{
  "model": "contrastive image-text model",
  "crop_scale_min": 0.7,
  "translate": 0.12,
  "embed_dim": 384,
  "encoder_kernel_size": 5,
  "text_encoder_norm": "layernorm",
  "text_encoder_head_dim": 32,
  "text_encoder_bias": "qkv",
  "residual_init": "none",
  "adamw_weight_decay_other_params": 0.05
}
Rows from block 4 of the text encoder, named by matrix and row number. Rows with one number belong to one neuron. Each number is 128 + 32 x the weight over the matrix's rms, rounded and kept within 0 to 255. All counts start at 0. Numbers have three digits each.
# gate: MLP gate (text_encoder.blocks.4.mlp.gate.weight, 672x256), inputs 0-42
# fc1: MLP up (text_encoder.blocks.4.mlp.fc1.weight, 672x256), inputs 0-42
# fc2: MLP down (text_encoder.blocks.4.mlp.fc2.weight, 256x672, transposed), outputs 0-42
gate.6:117171115112086064143188086152119167152101145165122153165107136184129180116114077136129139093107105134086072158146088131136090114
fc1.6:149098113076118137078097116125103091127118172049147130119107146115131158169134081079123181129160112190115155158151096090142177103
fc2.6:072109143151083141132134090116107121196117172157151166209137119219126138183103169162099096197144143167101079103167114055141071120
gate.7:126186052125103109135166103105099111129111133066196131144134118174134150140132099088164128094084153136126164144066182136115120178
fc1.7:157136154134128085147094130096114148157151126137177147139163152136161167181135039106159183044105160139108156214081172135112134138
fc2.7:141097124142159120128180153110051098121112160141134117168161161100111119157097091146136106121136083156168095189102133132130114078
gate.8:133119107125100088136154156165139150111070110107117097148199150137054137109206115160143142161111138099184178153131135054152137143
fc1.8:061089162094169173131108112166130133122107163121150135112128112128122116158105135146129080116173123081226092106096183160161124192
fc2.8:091126153151136115121115110091148123118099142179157127147145132135099141158183115170116107122144107108169124116121118083114145137
gate.9:191177151062158121086117144140143112117139140113143138104165144121089201141164085154121099116090133126100170100098122093162092076
fc1.9:147130089124111129108147191103139124098141085063122139160189128096087124112211146109120156097157124107135142140191155112120148154
fc2.9:162172115031121186139108092152200130111114123176127136123119095065074101103111189183141131117111117105082149135119107124147116127
gate.10:141134139112139152145097105124154185134156150135193101158166139180117103073128196159121124120076125138151123117139132095149065077
fc1.10:129090129135082159146099103200152127137152113084120100091116129167142114129064114165148160115102072119138143136160080097120120162
fc2.10:104109153156162125127157142167119099165145146130111167158141103133111120165161139120177109134141113136169102105128115148115151140
gate.11:132139122102116107111117142154117123175074138099121116130108137121157090121159137125129115112138130152137165151154121121080064142
fc1.11:086131121085068139108132122134105093159079118148129116116122078098108163147151093141136071155146097163057107160155107072137107124
fc2.11:132128140058072162117117091134177142200136156141127102116121111134121159118075113183147071140176136159169153110130174157170081095
gate.12:092171069141143132146091171144164126155160151118114117190095107121118096066116127084148147104115136080145124161192115097150143059
fc1.12:089125101124120139182084147128138128119132147166098055118146101110153090131109131091143157160093129139110110079148170139180107128
fc2.12:114176119155145171106142098107134098133115198142115119140073120158124083108099131169105099129108162128139142126078193166099120138
gate.13:129134134162085099129183089107149139049078129100095140139080117112097142102146118151105115129105119122148135142167132137105133107
fc1.13:144104154150120080110074197081114094175093177158118094069098137148155166089136115082149181102125106108127130149120140185171114171
fc2.13:078110073172148119164154117096119115113158134175142095109140145181109193131087125168094158094167135147093150101131096114136178177
gate.14:082065101139173133141128137143063136095165115143081152110157094134115116106151159130120119129104190121158081154067101184139143134
fc1.14:082103136132170127121124118140083177102127170188127109123160070134175120157153135117077163141110102139101134190132136126079144147
fc2.14:147134111148109154117127206136108097156092093157144128129149194123115158131102138186100152122130201132109096078173142169087161080
gate.15:124080119137099148154113072176116127091115203132091088159202155163166185191144101102167136147144104117122134104106144165103166163
fc1.15:145101122129113087166143150191124164042096174137104163103139084153183150164108163122136150110178069106125111117190105086135151130
fc2.15:130139094142159084184079112130170094130094129087143126111119146123120171159146073198157183151134198133098128098034132100139062132
gate.16:124107108135131094120106083119165130107143139113174159084109079095127121155163122078140093074120190102174143145149096112119089117
fc1.16:105114104100153107157087132133111119105133143130121145127104104154146157086108113119150065110119167103112122151112153174185113125
fc2.16:099153127108118079154118146127150139088109117150132114174151146178118128042084100154092107112115112097146162129146107141129101137
gate.17:106143172090151078170098148091169155113120122150085056077136173096129140106108183170186102159145103111104153111166180127101140124
fc1.17:113113079121134148119099085177094160158140107142145091159134106129125104195095104090087113088140153117128172121113090080152103098
fc2.17:125132073109131116159133107169095135109113114124090113108080128142169101093067157112132207164121183073100101136122113127108179106
gate.18:078117117124143157108134149148116096106109145120130114056088112138161106066124144081147024166056082120219121087118227136172155162
fc1.18:096132115121165156109107101183115078144131149128151088102174057145071132068138144153131088115131143126103130204116108133134076172
fc2.18:137130126097118085106150110138126076109131148194140147099112153104073126087114112122135121153102121115109194107144085141139100096
gate.19:138168146129158121165141063119099159173131153108080164123194111138129163087165152126061091085088074111149119129123125119129092112
fc1.19:156135144180157145118090144140118139157135101149166111158082120172034143108185141131078077124131075156129127122230185081025155086
fc2.19:130157146149147139125061106115145119127064136146131126130102111104084120139123156136131132161091129087147104123138174137180125095
gate.20:138125137078156159188115100145087126110156114142099060112115115089131131105151105127120089152178117098136099133141158174172123139
fc1.20:149147115125120192178117146096128092117131133112102082109083147173119107100158115066146066119140122165165108104160142173120145126
fc2.20:138120091116158176108039164188138158129094146164173094118166141160151141117106169102084086139163141108152205067093134155202143123
gate.21:120116096127103111087147115162122151097144111087075114097106147101156131173139097132092197148153181133211080124107119108091169181
fc1.21:139142129131148098120082123088126114170131136091154160123207132091154161133107149153137112103097142196120102112130161178179161095
fc2.21:128095136166137137094081122154126119153183140121148120127117153087174107094144106168132138143140121144150095087148133133168140183
gate.22:150159146105128140064135153090145162125147183101101172161105127194105120088147120103146173113154078104127105181140120134109183147
fc1.22:119154134109111129097130142095155152127114115172138127115146087111162104194115114131119104150085172137125182108095117085168107166
fc2.22:132190121126136109092144120078132088102083070135085099130067135164157098254139162108081060117104199158123128091084124150152078140
gate.23:099113096146102116115133140180120177192138099123172114182150137071124094151152102151153114144131152140141135148143128124059109169
fc1.23:104126095157138112121140092159136188086198137175107079105098146067130161147136150129156081123114154128146104101116130135118103124
fc2.23:094117151134151130155155109152155139083167115132156130108140145097192185103119105088091133126151116156156071176107106101175118101
gate.24:127072130147119121117140107111101152149155110123155078093147103087155084147165101190156070085097112123139106103095152110151169127
fc1.24:174127159167071142107139087118163057119154069110116169104100148174117194122119145131120039118158111166154137171109179118163199117
fc2.24:113132132135184126130122127143092113137115097089117071108134127092086215098092073143142129155123153152104129155153100166126148147
gate.25:075165073117111123114140121138151131090115151140115183145164168121122129130040084081127130082110134107082161138137117116099178130
fc1.25:100131106144123060115132142134143071094138066125167092186137143151162121080154097173094163137121157054141080156154086128135104110
fc2.25:129196123139104175170164199085133111144068156130066141047139111147099170139198045082136014101126130131128178157138119151143062130
gate.26:114117129114084101176101106102149161202155137130069076105117105133093141063071160127152162148119129122117124093188147120122126147
fc1.26:102137147098125158100142175134125061131120184163100110134094124162104157098161139153145133075179146100138129124137031113109108099
fc2.26:153206090183159150093174136147142074099134158107100152136138146063077111116172092121126157047171175071190104156105124135082106175
gate.27:117150093130023104142165149079085163146109156152120098142098135111150064130207162143162158128149166190113140159132120145098146099
fc1.27:075150185066200157120131108078221178102140092145149165152128163160141200093108107130129133077115088102111091155107097119157170126
fc2.27:086106150123153035082132135095099123181153095176140089129084171090164123135112180131085132189148126164128164111101117169134168115
gate.28:155146121082115151124158154107135179085130108116135154158161153148123140136153138102070157104157156130107110127127119066154130114
fc1.28:133118129120148134147106125137147157111133147124128070170098128159138113119159175133139147124145132132174130135129127134105102093
fc2.28:147126104142110154135124114148150120153140112123156115126110168119121112119151154096100158121124106108153180114115131125120131105
gate.29:208101165096134179113118114093141107133156083107126082174114104142098159124159086125100105102122154099092113137168120083171112091
fc1.29:091135081145129084142132185053148177144109200096161129156148125114121110140125144174180162185100113125129097106142085115152170180
fc2.29:138112084079173126085124129061210142031122160122133135173207137105086122116119173128142217079131114110074098093090089075104183127
gate.30:133134148103121155122104183190127150137113152063157119176107099102136172081118133194093106097136111112104100119118150099174058149
fc1.30:107092074124075145104146156134066083158108141104128190084187143151123142148056124097105110161112142185152108144170158123092095090
fc2.30:185085106143102138152081159126132098152128195120149127032117093141059144113143127151099106078110165126093156179119167147189107172
gate.31:146101114096123120109160124067092171102111108061151136131098097147128123109193134104151083120097116133105113113195106148127121093
fc1.31:102106094154124186097169113100133174122142143076165114138157130138120194147075172136180162121138162167128066138183038142129109131
fc2.31:114128158099113160107098124123071093157080159161153099100101116133126131118092151124168128122157165158109042133158066123158166131
gate.32:160207116127092155133101141136117081157140151143096115114146139182148170073016102117097117130192160131149172082132085084094182137
fc1.32:151096154068040063144113117112054232134147138181121132107190140182128078158182118143173150161160089097090127207196105117200132150
fc2.32:162062075155128077129120138174144199097134167102076113117142107054155199146107109131151077125145131185132148068109084137103148088
gate.33:106141099120193080128104143175116127120113136105103159147120140081117177185198127136145137105164105090169121148147083145157124116
fc1.33:134150159170167089128086122154104108221144127137110068161131121136106129113127101150138130057136105079095111126128189083130091156
fc2.33:138156137136118095127134126200143105131136108136144101118105090149079122130073131114145139142118135130118104135110125126161114126
gate.34:112107149177123108149093178064124072132120107090147142075117109140106162089173084136130188102155138105132164101124144201134092099
fc1.34:169147119139140141105122079131079170116098083131114135143096182148142099109132112045141092135106139141125078173093194129160130111
fc2.34:100178214018196143079122192024061108078169176082181093114134172086072196046126057134137126171205068096115130067031109159180110124
gate.35:155157206160088113136125143101151096126101095101116144099152083136072089136179127135130128130224144095129109086143128126140075098
fc1.35:109137090115111080118138138120111101099121121180150119076176163120124120155096194148120052112128142161212124128168144123104136178
fc2.35:117182185137092162159125134056151124158122150130129137086104060173101133159139208145148079083110135104138110079167120119156069124
gate.36:176139138169116119097122074154120136210108144180112128136078156169141188137080130160149145111095163079160137109167089141176033123
fc1.36:165089132126092177157164143074113077101121153137057152100077105175145098067116154172165112135113120147121122148140106138049127121
fc2.36:156125126102127102139112091142156123130142132132120131135123179126129108108104130124107081171165140129124118113140157116123128109
gate.37:144148134145075133146134155137068110097105101147148176165098095119145212157193097093130140145074134156055124167153145151167118053
fc1.37:119129069117100095131117082099174102203153114107126195124152146121121114140111149123134125131145140084155155155168168040109084086
fc2.37:117144101156121135156123135109126113150141137134107138124129160131125127152131116130145153119140144126124149131126145127130105149
gate.38:030115194130171104103085120120141096161092139125105231158182115168117102134168103060161160092112149069120118113195111154076165170
fc1.38:105097167179094106163148143140132156158138149143045128098107119068160118105085167122178157128182092115148113131112198083149128134
fc2.38:093100154099129079138100103145120099170178151141091152069087107156148148062153096165139159153117137082219129172145122093076141088
gate.39:076087142147117140189106148178152132133169166141118154132158158101158153089143115110115145152141146139114114171080132113125122099
fc1.39:086169146185107146168121173131176112179144096127122160151074155060197141143141114129076183110124119088165104114105126153116118107
fc2.39:130099137158182188104106099116095166091102152131175119106185142068135172120136103117076144177158108134129159102137149170128194147
gate.40:092152164157157165132095155152093078087144201145175089115118151192187149130089167066118134146094121128163125087119142187099204111
fc1.40:101161126117123122113201127079140139125098099124094076130135071128138117130095160124167133098148116119153095086177166141189083144
fc2.40:156138112129077116128169140115140120115167123124111174139168184151165095150068094074199108122154126152089143093121155160154170114
gate.41:181079116133114107144120147150143163117115158153108067162102099072104095197177192190162116142114179067144136073117139113145143152
fc1.41:152101124151093097111158187173099137086081148128124131153151112145193109118129225132104179126139090078121143057115148148081145124
fc2.41:104134101127137107116139137101163127143125137153104123136083122113123117122109164133080146115143132165122164110135132151141151121
gate.42:064170134145145107107104106156156121122119135095121137082129170118138132144183064079098117131055119179192127168164152081131164087
fc1.42:147121102138079148138128142160089095154153152128135099114103089163113083082061125147127125162118099176140119108088150135135127151
fc2.42:113158116192093126116111150134145139159183134127104154083082129073139160120138168148114157127113113152170127120109138138141150097
gate.43:145090131120089131122123085148092160082100146141135104107091151090091129084134138131133080185128083124169132100178185134156131123
fc1.43:152142091102180186151165063133100078093138170119065152126154090200123153101095094168098141077121162094148043131138082093144115176
fc2.43:122157151137147152154103096180129155107123148105053133116163118170141155145122130121096149125125110114149102137144075111169125159
gate.44:118143122122106088105137159132174096157077140138156157184093142162157127122113122136118186103143096073180171088140183086195114113
fc1.44:166130176086176205091151095125108081135118128189116074157091143138127167124170199062112076107149120136094080081126091174111148148
fc2.44:160126074175150149120158124137146151059143209125148100139104132099110173161138141073134131203102144145189145057118102050140055100
gate.45:182093134184122074118086102115135153090108124198065120135114134138130088092122120104134159169085168118153104118152114113145198126
fc1.45:188079120180165129100094096142131158113180152141102123163120099122138066137129175125126205094074137145131071121128118132121197161
fc2.45:135123178083166129106083129156159076171139160113090124088103123092090033133183132090071149076149062155122091132171221122102160121
gate.46:104160131109151112128068184138089120131130114185156054116099154180150188171111165132164148114157146115105128094076073125138119167
fc1.46:128132100119161176105125137102186116119050139128143199126186157125186152075072132147125070099162189119111124159133123164106154106
fc2.46:165149123078141127147172111047185150140127133145098175094171180103150156101047162116197068131200161140128110093125073141145120167
gate.47:174148168144136145160077081097095121138097129129137072096183134073102135130150138086165066054129132115118123150139120132124085112
fc1.47:111136182170087147141123129114137175135174121117088147082135124105118150121154149166168164186105130149129125101074083097108157119
fc2.47:138128166119152137136134150118137129107149160085101098144150121151152101136103125132150080142134086139077133152137107152126130115
gate.48:092200123144114171116115184132110142142132193118154152137113143132152074095124145184178111140144115079120143150164150143142098129
fc1.48:106124134070134134125132078167153101128185156125092122142156125135159094122121122120120096147147152167120173146102081149105071114
fc2.48:096132100146074107203123091154118180105134161108159145105155219098147143172115173139125131129160104081158134142153120121169100139
gate.49:119150187128142131148191168148123136085108145145088114098170133148090087117136122137140097093127161114135120149149164145134116074
fc1.49:048188133109163088100104139105097141112107147167072215208158127116144170113115027084097162108128108101110119067078117138068127139
fc2.49:050128099108136134109185159160123155132116209130168133119132118131146139155132105157075103111135155138108101098090148147103152066
gate.50:124072095132121148216040138153146138092156130144086153145136103095135145082154144109117099093149112153147118159118160136092067139
fc1.50:082141113057122102125188157128146128155158141169174150104135142169126098131135194154164121149126160136116133152108101144171174157
fc2.50:120091067135206102158149195074134116163136114139150067141199189094111134041103118150174137096187112135177100091165090177126139179
gate.51:064119164199102147160089131130161158092138149133131171109176055117171161161145163110143138153094107127124109050149212060068096173
fc1.51:133138130170128064111081124138143091171161075163120137103170151131070098090094171125125100182126097169119047138146069055126122102
fc2.51:105111113156126122128087136139127115150124123113130188091128172130099132162120162127155115126129146122125092133138100130159117166
gate.52:142127117143039124129130103124081087094162126121139069108138137118124135165135145119100179096116117141162143083151086133140143107
fc1.52:111130129134148098089110121103171144070151138123173167140156143094155129110142157172110097059169130123129123141075079131115119095
fc2.52:140143064135097126113134109118109148112090093125108118137122138153125107116098130102112115154169143144164150168073111157071154173
gate.53:106022096068091097117121158115100150155170104069075085076110114112146152137209145108128154129073089162142098129162150091182158086
fc1.53:118160093119146183149189105104111133138186077160141152127078147092067124157079126170133089140121097134083102115156155158150170153
fc2.53:061125176133148109083175099119175079085151184182157087084094160112094106132145125160157108144080153102109085101140162148062149120
gate.54:094176083117106144125109146152111188080097085124128132139116181113185127136155152110108086109207123114181125148144166110160110072
fc1.54:049115120115083113074106162112173100165178125074112117079148130070116082074137119094138115110171089156167128134091109129130136092
fc2.54:168133075173108170106123158078132138094195213103123076127129145090166158091117144099068146151125091152160140143088144116142089097
gate.55:142144115124093137095131148178059164084116180088184152119133125143152069099229116155123100149148119145132143064135121144099134072
fc1.55:162121174127133152191139133110215160114199141111082181136144103147118156099127155168101140158083100094083134118140081100070143117
fc2.55:130127103101054114121142077095109115180109060121177092062133159152138122140128124136156115134109096118114087114104136114141095166
gate.56:139112118158108085150121116143123149110129150126092158135093120148124082126185095059169145122120099153171139135142168140120102075
fc1.56:121104112149152121169176136077132137098163149105137125094132170122100110079154119147094095142182139131146124106094118083163116138
fc2.56:119159079097123180124154144095155162165109086126119171085173164167119131103150158137063147096163147153130098157104145107193158122
gate.57:127147161128212106086104106146119130122147100109114151087149133142100119149119138132166053148087097103169132138143154156097135095
fc1.57:184111153146179102117144140078108135113155169125147122102167078179137110123103198149151053167111144172131158145128125184114189136
fc2.57:077122163104112126084174122132106114095128091127143186215121159118150172131145186118108095086082090091166141168155090116135120131
gate.58:149197180146086122119138161154117203179143107161146133174118071121103133117109149155051170133150168156197162161167091124147116123
fc1.58:124115135127151108100154112141114106144098146097107068121138123119142108135129162036159100159142111125107118100092115125096151087
fc2.58:145146138070131159172129126092151204090140204121111142129144106074097110192102135126147074155120136122079061150152183161163120131
gate.59:169074174135136171096149097129134172104077162087164114153085130129132163140113164151089130145159126193106067125059161143170116098
fc1.59:131160101097088122155114118110135112053077108140086099109124118089092122133157131073181188098107170146108077171141111137149142130
fc2.59:128129164151109129110088137108098145094100127020174113094152144143128116163186076110146182107139138119174138152134115131156183113
gate.60:126110125115123145134162131177089138168116135170093105099126083160118161125128142163170117191109134164151065131099119076159093163
fc1.60:141148139070114114150131115095086141089200099125173163142121159172150083203146088065122116111134139173129172097123146128068151072
fc2.60:104124142104182209086151084088106079093114094104123168049160112238113133172107161173140128071145162140097128133147108074142097206
gate.61:113136096113098101115128158151138193104144080105080110121132122147115097152142089109085098153172087163135144118125150141131186108
fc1.61:201037153087142155150145167132068113166173126145200198046090098093111126127079094115121114127180126087163118113172130115084124117
fc2.61:109122120173103112158126171103152168120144095060137112187129127111148108129070138121131152131173132113161162134147143140090100190
gate.62:199192093078102093072099136107122106137178038121088153107119121122073119161135163138177143159169093109143138104200065129149061049
fc1.62:155163151150059124085083092123184083116104127178120137163201184140152137188082194094161103109126083075115143169072137121101060092
fc2.62:167123170107125118128143103109161119118113161151130091112156153113139159141089126104159127114078098104100136199111147132084144092
gate.63:128118106080120107144079132148168072100148003110115138171099135078126138143159136149152129096158104121133124114100127081117081075
fc1.63:061143081133061113155143183146088168151124184102111153150109130173133140148109088155078142130149053169171178147063180164067103133
fc2.63:131160144089132128142143138124107139145129105112148156144132106111133157101098128141122124098136116146138152111154128125113120106
gate.64:077202175109082131129077121099079103130148145151139174157189112194127097137126128155106066145153149102126122163105153154144129127
fc1.64:163153158140122118121147186098172126138129107153119073110141121131113105121105096165131133144131118138112106120146132037090143151
fc2.64:157092176170136035173096181217059093119142160188077205127130086107122119054165158120148136105149143074055159092125130181093152108
gate.65:176105158161068177171161081095163096111158082094145111169184098073123170160138076119085169130153198155082131151113132137161097125
fc1.65:163110071123124174139151138095141137129148129097130129088153049142105148171128146143055150076108145153109126111116142115143100184
fc2.65:049112133113091150085146077083213091201155127084166154090108097111167109121158130146146125106121118127112103070183178066210094160
gate.66:163190136136159178153167192150101043135116123137094188140116142174150126112084131120144067166168134117157072112127108098086153135
fc1.66:153165117076050137105178121079152139148119153103131160164099144176153145109173054152163159132178131149105149174149079142091109060
fc2.66:147115150132085131119090174105130138123107108108087108143161149080078151143153122084114148181108110145116150131112157144152120072
gate.67:141096123164143108148153126106115151163158172188122126074140069122127163142180116171154124078132125150108186025126129115140126117
fc1.67:213091052128108099090125107113116133145151094106127127086114104116170164155097093149146136080116101138100126082149115094133125166
fc2.67:071059073113126154123196135113141152096135138098117121098165117107136156109116082188126192111136186135108114110090054046185125190
gate.68:091112135164168132121163138088084147128152129063083211144084107132099077122111175121104160162106159100126135139135124112153121076
fc1.68:103159108133119101126094145109163111095074159058078124108143144091142111125115133165100105166152124135078104107128134125126141122
fc2.68:043105072135147046171133117087119139153106131140112092164151145116183118081118089123093123171139130187171144123097122139109181152
gate.69:103143111141139138130140167127118113095157070111100067108147112139155089180108104184166118106127198102187116143090075131143057138
fc1.69:136177145150139122119126115109111091058141097112097102068167150093176125156109134147186126158164144085195126101143127118121102160
fc2.69:146081143138044096130066188160092140168128141160070139136135118147124111082116155158111124120082106097142145128117100135081255141
gate.70:116129122126148089187115125124156154136083159137130135144068143136158132140166163074128106110073166176145100169174120144149118106
fc1.70:102131115109140049218102156136163185094119179175105124078175158081109152111130191136162152157165153105130198080123145071124112134
fc2.70:107141111130146122137134109131103159138115135151091123134151137136128147121114096100145138137138142166136157126141151161138124129
gate.71:090134163115147175141158136171133118068094126146106161135126157165117173132135124156161163171101115153165123128127170136075098151
fc1.71:116137131118122163148197132121114142175142065157140125115112121117052194088157093100132179125090057089180145115132150131192145177
fc2.71:129068113160080180144111091129151131170104106200091146111123132137121147113077181153111183164097066170104172140110133137117157111
gate.72:090065026167120133148084170111105140119124105171126086139121143125128089138125133128141141112117149139080134125151168110126185074
fc1.72:152119118146088104059102160177149150131105162106111160199083161170091142185145182129112100109103141121125156154135167114167110141
fc2.72:147072136157154135130157131127143152130141114122123158109109148164139138125165087095103108125134166161151162146155160133175098097
gate.73:073151092139113102167107146153090145122121080133125120173097154115085139142182120153100079115131194180080101155111075144134112077
fc1.73:138072169113167205185119096125110109114108168116115163175150135142157080156063116107153166102126112130172104172157081134122137171
fc2.73:164091132102113110148161112122092134118148080107151153144114148152141095143135122105171139141139104130123112176114151152136164163
gate.74:141093106100108204040120164085133105101099125101108164174176147172139115108113106167120113091129146141145073090081144139188168113
fc1.74:140163145155117154133134148189084150087125170128122144164080097187128124100149098120128134161108148121125125172107178169101167111
fc2.74:153102150129082169103109144124161160106109121136167124128152127101156126085145123182154092128152106106095117151137117187129126116
gate.75:155143111127153178119164156161091133142136145159148118129159119099140117184133179152025077102079147096154119099157149059132107082
fc1.75:143059088133130127142125110191122154112120131172117089125155095160118138132095145087163129127151146125140124169167107163111107050
fc2.75:151131099137095161148162159166114146126122098150106111120125087143096117164131138121130120130118114150174119140161145177128136084
gate.76:138098138134112113183095167122168062095161118143153159138152099230118119129133169111130151136124123132111143127119091102113111065
fc1.76:138093142094127134137135156121154109132152127145086116109119180134128131119135106147130102112116091031097159173129142102123196067
fc2.76:125103163087079150077149105147077164151104119111137072094107159129143052181153165111187071144065128083121125162079130156090150051
gate.77:143124120130120166097114123124118109147114092090096146099122165180108133135073131161138091099143162120124153109093124082133123129
fc1.77:125148159079103112111141185064134117125139132164152147132145102093154107113161136089114148167120128121096123120137165134134143112
fc2.77:137152159189172136162087110114113139093151106110170140067000086072190069054125177094102115216111084129036139172147077163159150126
gate.78:108142104102104131151123180122126119152129129123148177118104118160128137165131083148123124075160144149140154146157093086115096131
fc1.78:133131162094080120127134118075103091149151145086139100118122121126129134080085124142137118174104138138106164151130197057151100132
fc2.78:140112159127151127030142146125190137117145123175112114117088130058119188151153097177180090138099164180140106138064126129096122211
gate.79:136098142165128166089155093155128134112103144130125156112153123186138174104143126152119060145133117135093187178104102117186140106
fc1.79:192088169153102118108180182172136192123164161114151153094156124167097204097128121134104120150137077088185119117121094138133114108
fc2.79:129107094147132120047159126121155072116148164169173107140160115092113164144126149128174145142129069124136102101136134135131142111
gate.80:153122101118124157067154085137190106124157128095052163116140139121136120171155175127156083101105099143126065128112134167157069100
fc1.80:103116138151165134142175132117109087105093086098129146072140091124111121080121133153114147076104145102199122136106170182127137159
fc2.80:099143116120121134157150145094150102108110120105124150148139069114093132117179158078157103119137171115125135145109167131095115162
gate.81:140131139064128115143116104157160146157131190095155048084126140099117159087174180152143076091090158122115074141153119137106099220
fc1.81:090133124043140192104073192203119121143153105162125162082108067097123113114114103091184087166139146113157142118136198077116135089
fc2.81:087200188084100173114108139176133102125155138156103185133059146087112148122192182143137105107101115130216118123094114166122102169
gate.82:135165112140143130081114165121096101114096109125184104126153105088125077172117081193107131095136079168161130096087136096159084117
fc1.82:142139104156173168106074138129147093155157121092149079136088112056151202072166115119134140172175144104163091110125132135110184139
fc2.82:128128122139156175103082086107172114141159165130134110110129134114126110113156156113121065113116139137127153107126157109145139149
gate.83:100146132168071096155117145105113147182120140189082152150115184154167041172151155121143118099153053157117096148131163135162094151
fc1.83:091179122149128169143198073098077143096115158028149118142103110108117123105161105167126120190137136130187095118131068156096145118
fc2.83:104163112126156110170173180126174191120123141165134147137095081146150129138160158119110135150107109109088070100136161181142146099
gate.84:099098099133162090127117126069154190100059138116116063106121132157160128076155116120178182106115159050087099116174117072128153130
fc1.84:089121109052104111183133109100122115139092106160053136136126198129119135146145165122165174123207210164126121088117104150092127138
fc2.84:190118196128092074100146101119156109153110132103121114154098111202157116154139166183126143114168136160121108100146129099133074154
gate.85:118092151101185192079140133122128128089172098109114176136141118145163156142114136167125146066183121116099077138081121111132106098
fc1.85:159132146108131181081144104159199172069130070171164152095123121165158153157132168105147174136141093189102079106149149132072133144
fc2.85:131146089159107142156078139180153116122155149150142141175090146112130152143148092170159137160127097094132094114134119158112165127
gate.86:120157158135148121143111132144108122078114098130139148129120042108084120167167100189098092124165144100178121098166123175164148139
fc1.86:104136125169147104074140104121136122172122136172100136113178140148151153080154151109157172114187116146083106154122096126087101082
fc2.86:094124085117179114152162088137096080159109148143148134140108079134105133164127145132141148118160162154087102155088113142151152122
gate.87:187147139105063113133147125098132163163174123118110105146149079130151113145119100130118093138153093152185180152168160145100094104
fc1.87:113140185175138167117147114099099084113144083121111141074088095131167158128110185130151104185169048171192134200159092155107119125
fc2.87:126087165117097156064202130210158070182126128094101121189138135105160168140165135119177049174118186087146155158163148168071133141
gate.88:153116173077069100118113075133168135039134162090075131099141117076129142090174121162157148098134189165212116086156089110157142104
fc1.88:133135144167126213119088133123142108155161154131149133107139109101119166164146082139092159154102096112123157087133141074133122168
fc2.88:147125158083070110108123150068135127121150122085097093060180134166137099135114088103118160143133111109112104097156137149100172129
gate.89:161139178113093151098056179116134117089130135104122164078115133126131169085047111102117002107096065114140109220129124119089156126
fc1.89:121093087137106119074122108111213120088122132094175155142083046071152101147128138126105141203142140072167135174126197066109158106
fc2.89:161165129094158119140088132105132085099175154121091105124101049106127117172116114167114201175101142110114154120168140120146126187
gate.90:131102171068145086149176192118176105114175158128137086070105158114105116114108120112093124107154139151165145175094056149083129163
fc1.90:101079098146150136154067148184158113155149159117072138153098131135100126125115110138107108108133143119156118091128147138152159133
fc2.90:079140131145093120093123159165134153185098126148135152119181151169057161117120143103136123149136152137121104139134157133102128125
gate.91:110128085083123116186104122108149103163131165076110155115175082107129183143140102116129144153139109083111136125096129088112061102
fc1.91:116107119139150174169146137126122161191154123126136108138141155118073137124073105111116082138120196155107081114084049115165063102
fc2.91:138140142100120084176125139146073146119103112081138148183113140162104134131116136109145135135139131158135120144077169116122123160
gate.92:121136150160181185109085123130117124107078161130118158163144132163111088083114171110129127181125111169102158102129168096156170062
fc1.92:114077118137092085088131171121077093093096166106135103080136128133186157168163138158151107101144152143160129133132141150106119147
fc2.92:166086119118121128115107141167105125134137122104142110099175146138147154128156134164125118170137159144125118122121122128151129116
gate.93:143146124155123139166127146140117121207076114160125101177102124179138157107159153173116086127092054113099147167121208093109131117
fc1.93:154111129121113118121137102119102082122065193109145151114134144122136136159161093109153135105111170144093145111117128135124126115
fc2.93:101111151126133149126142151126086139148126101184116150137141143130113103166125116132125173139111134123127143130092101126114097130
gate.94:097136134098137125109123186142178131159168222138174156089139113118114139161148114064077108031155109098119146113101113146139083122
fc1.94:134093141166113124115104072132098067091123084074114140139133075136145124073122145178143138184120140157130125154151197083095106153
fc2.94:153155099150078124086094065094101088135150159187130079125180093154102133150092131149144135126155063137115136096171131051082055170
gate.95:049141100149157141083091104155177143140141140089080133205112151188103094188120101128110127201170114087136104194144152115132140095
fc1.95:109133146169094175126081151136143097135106134134158105093101081121175109192164145175151075172091117125118159126167168110098139116
fc2.95:202102112159083082096162158189113088146053168101175113105226166102206159083071115102131119159180083203092081181208115163121166129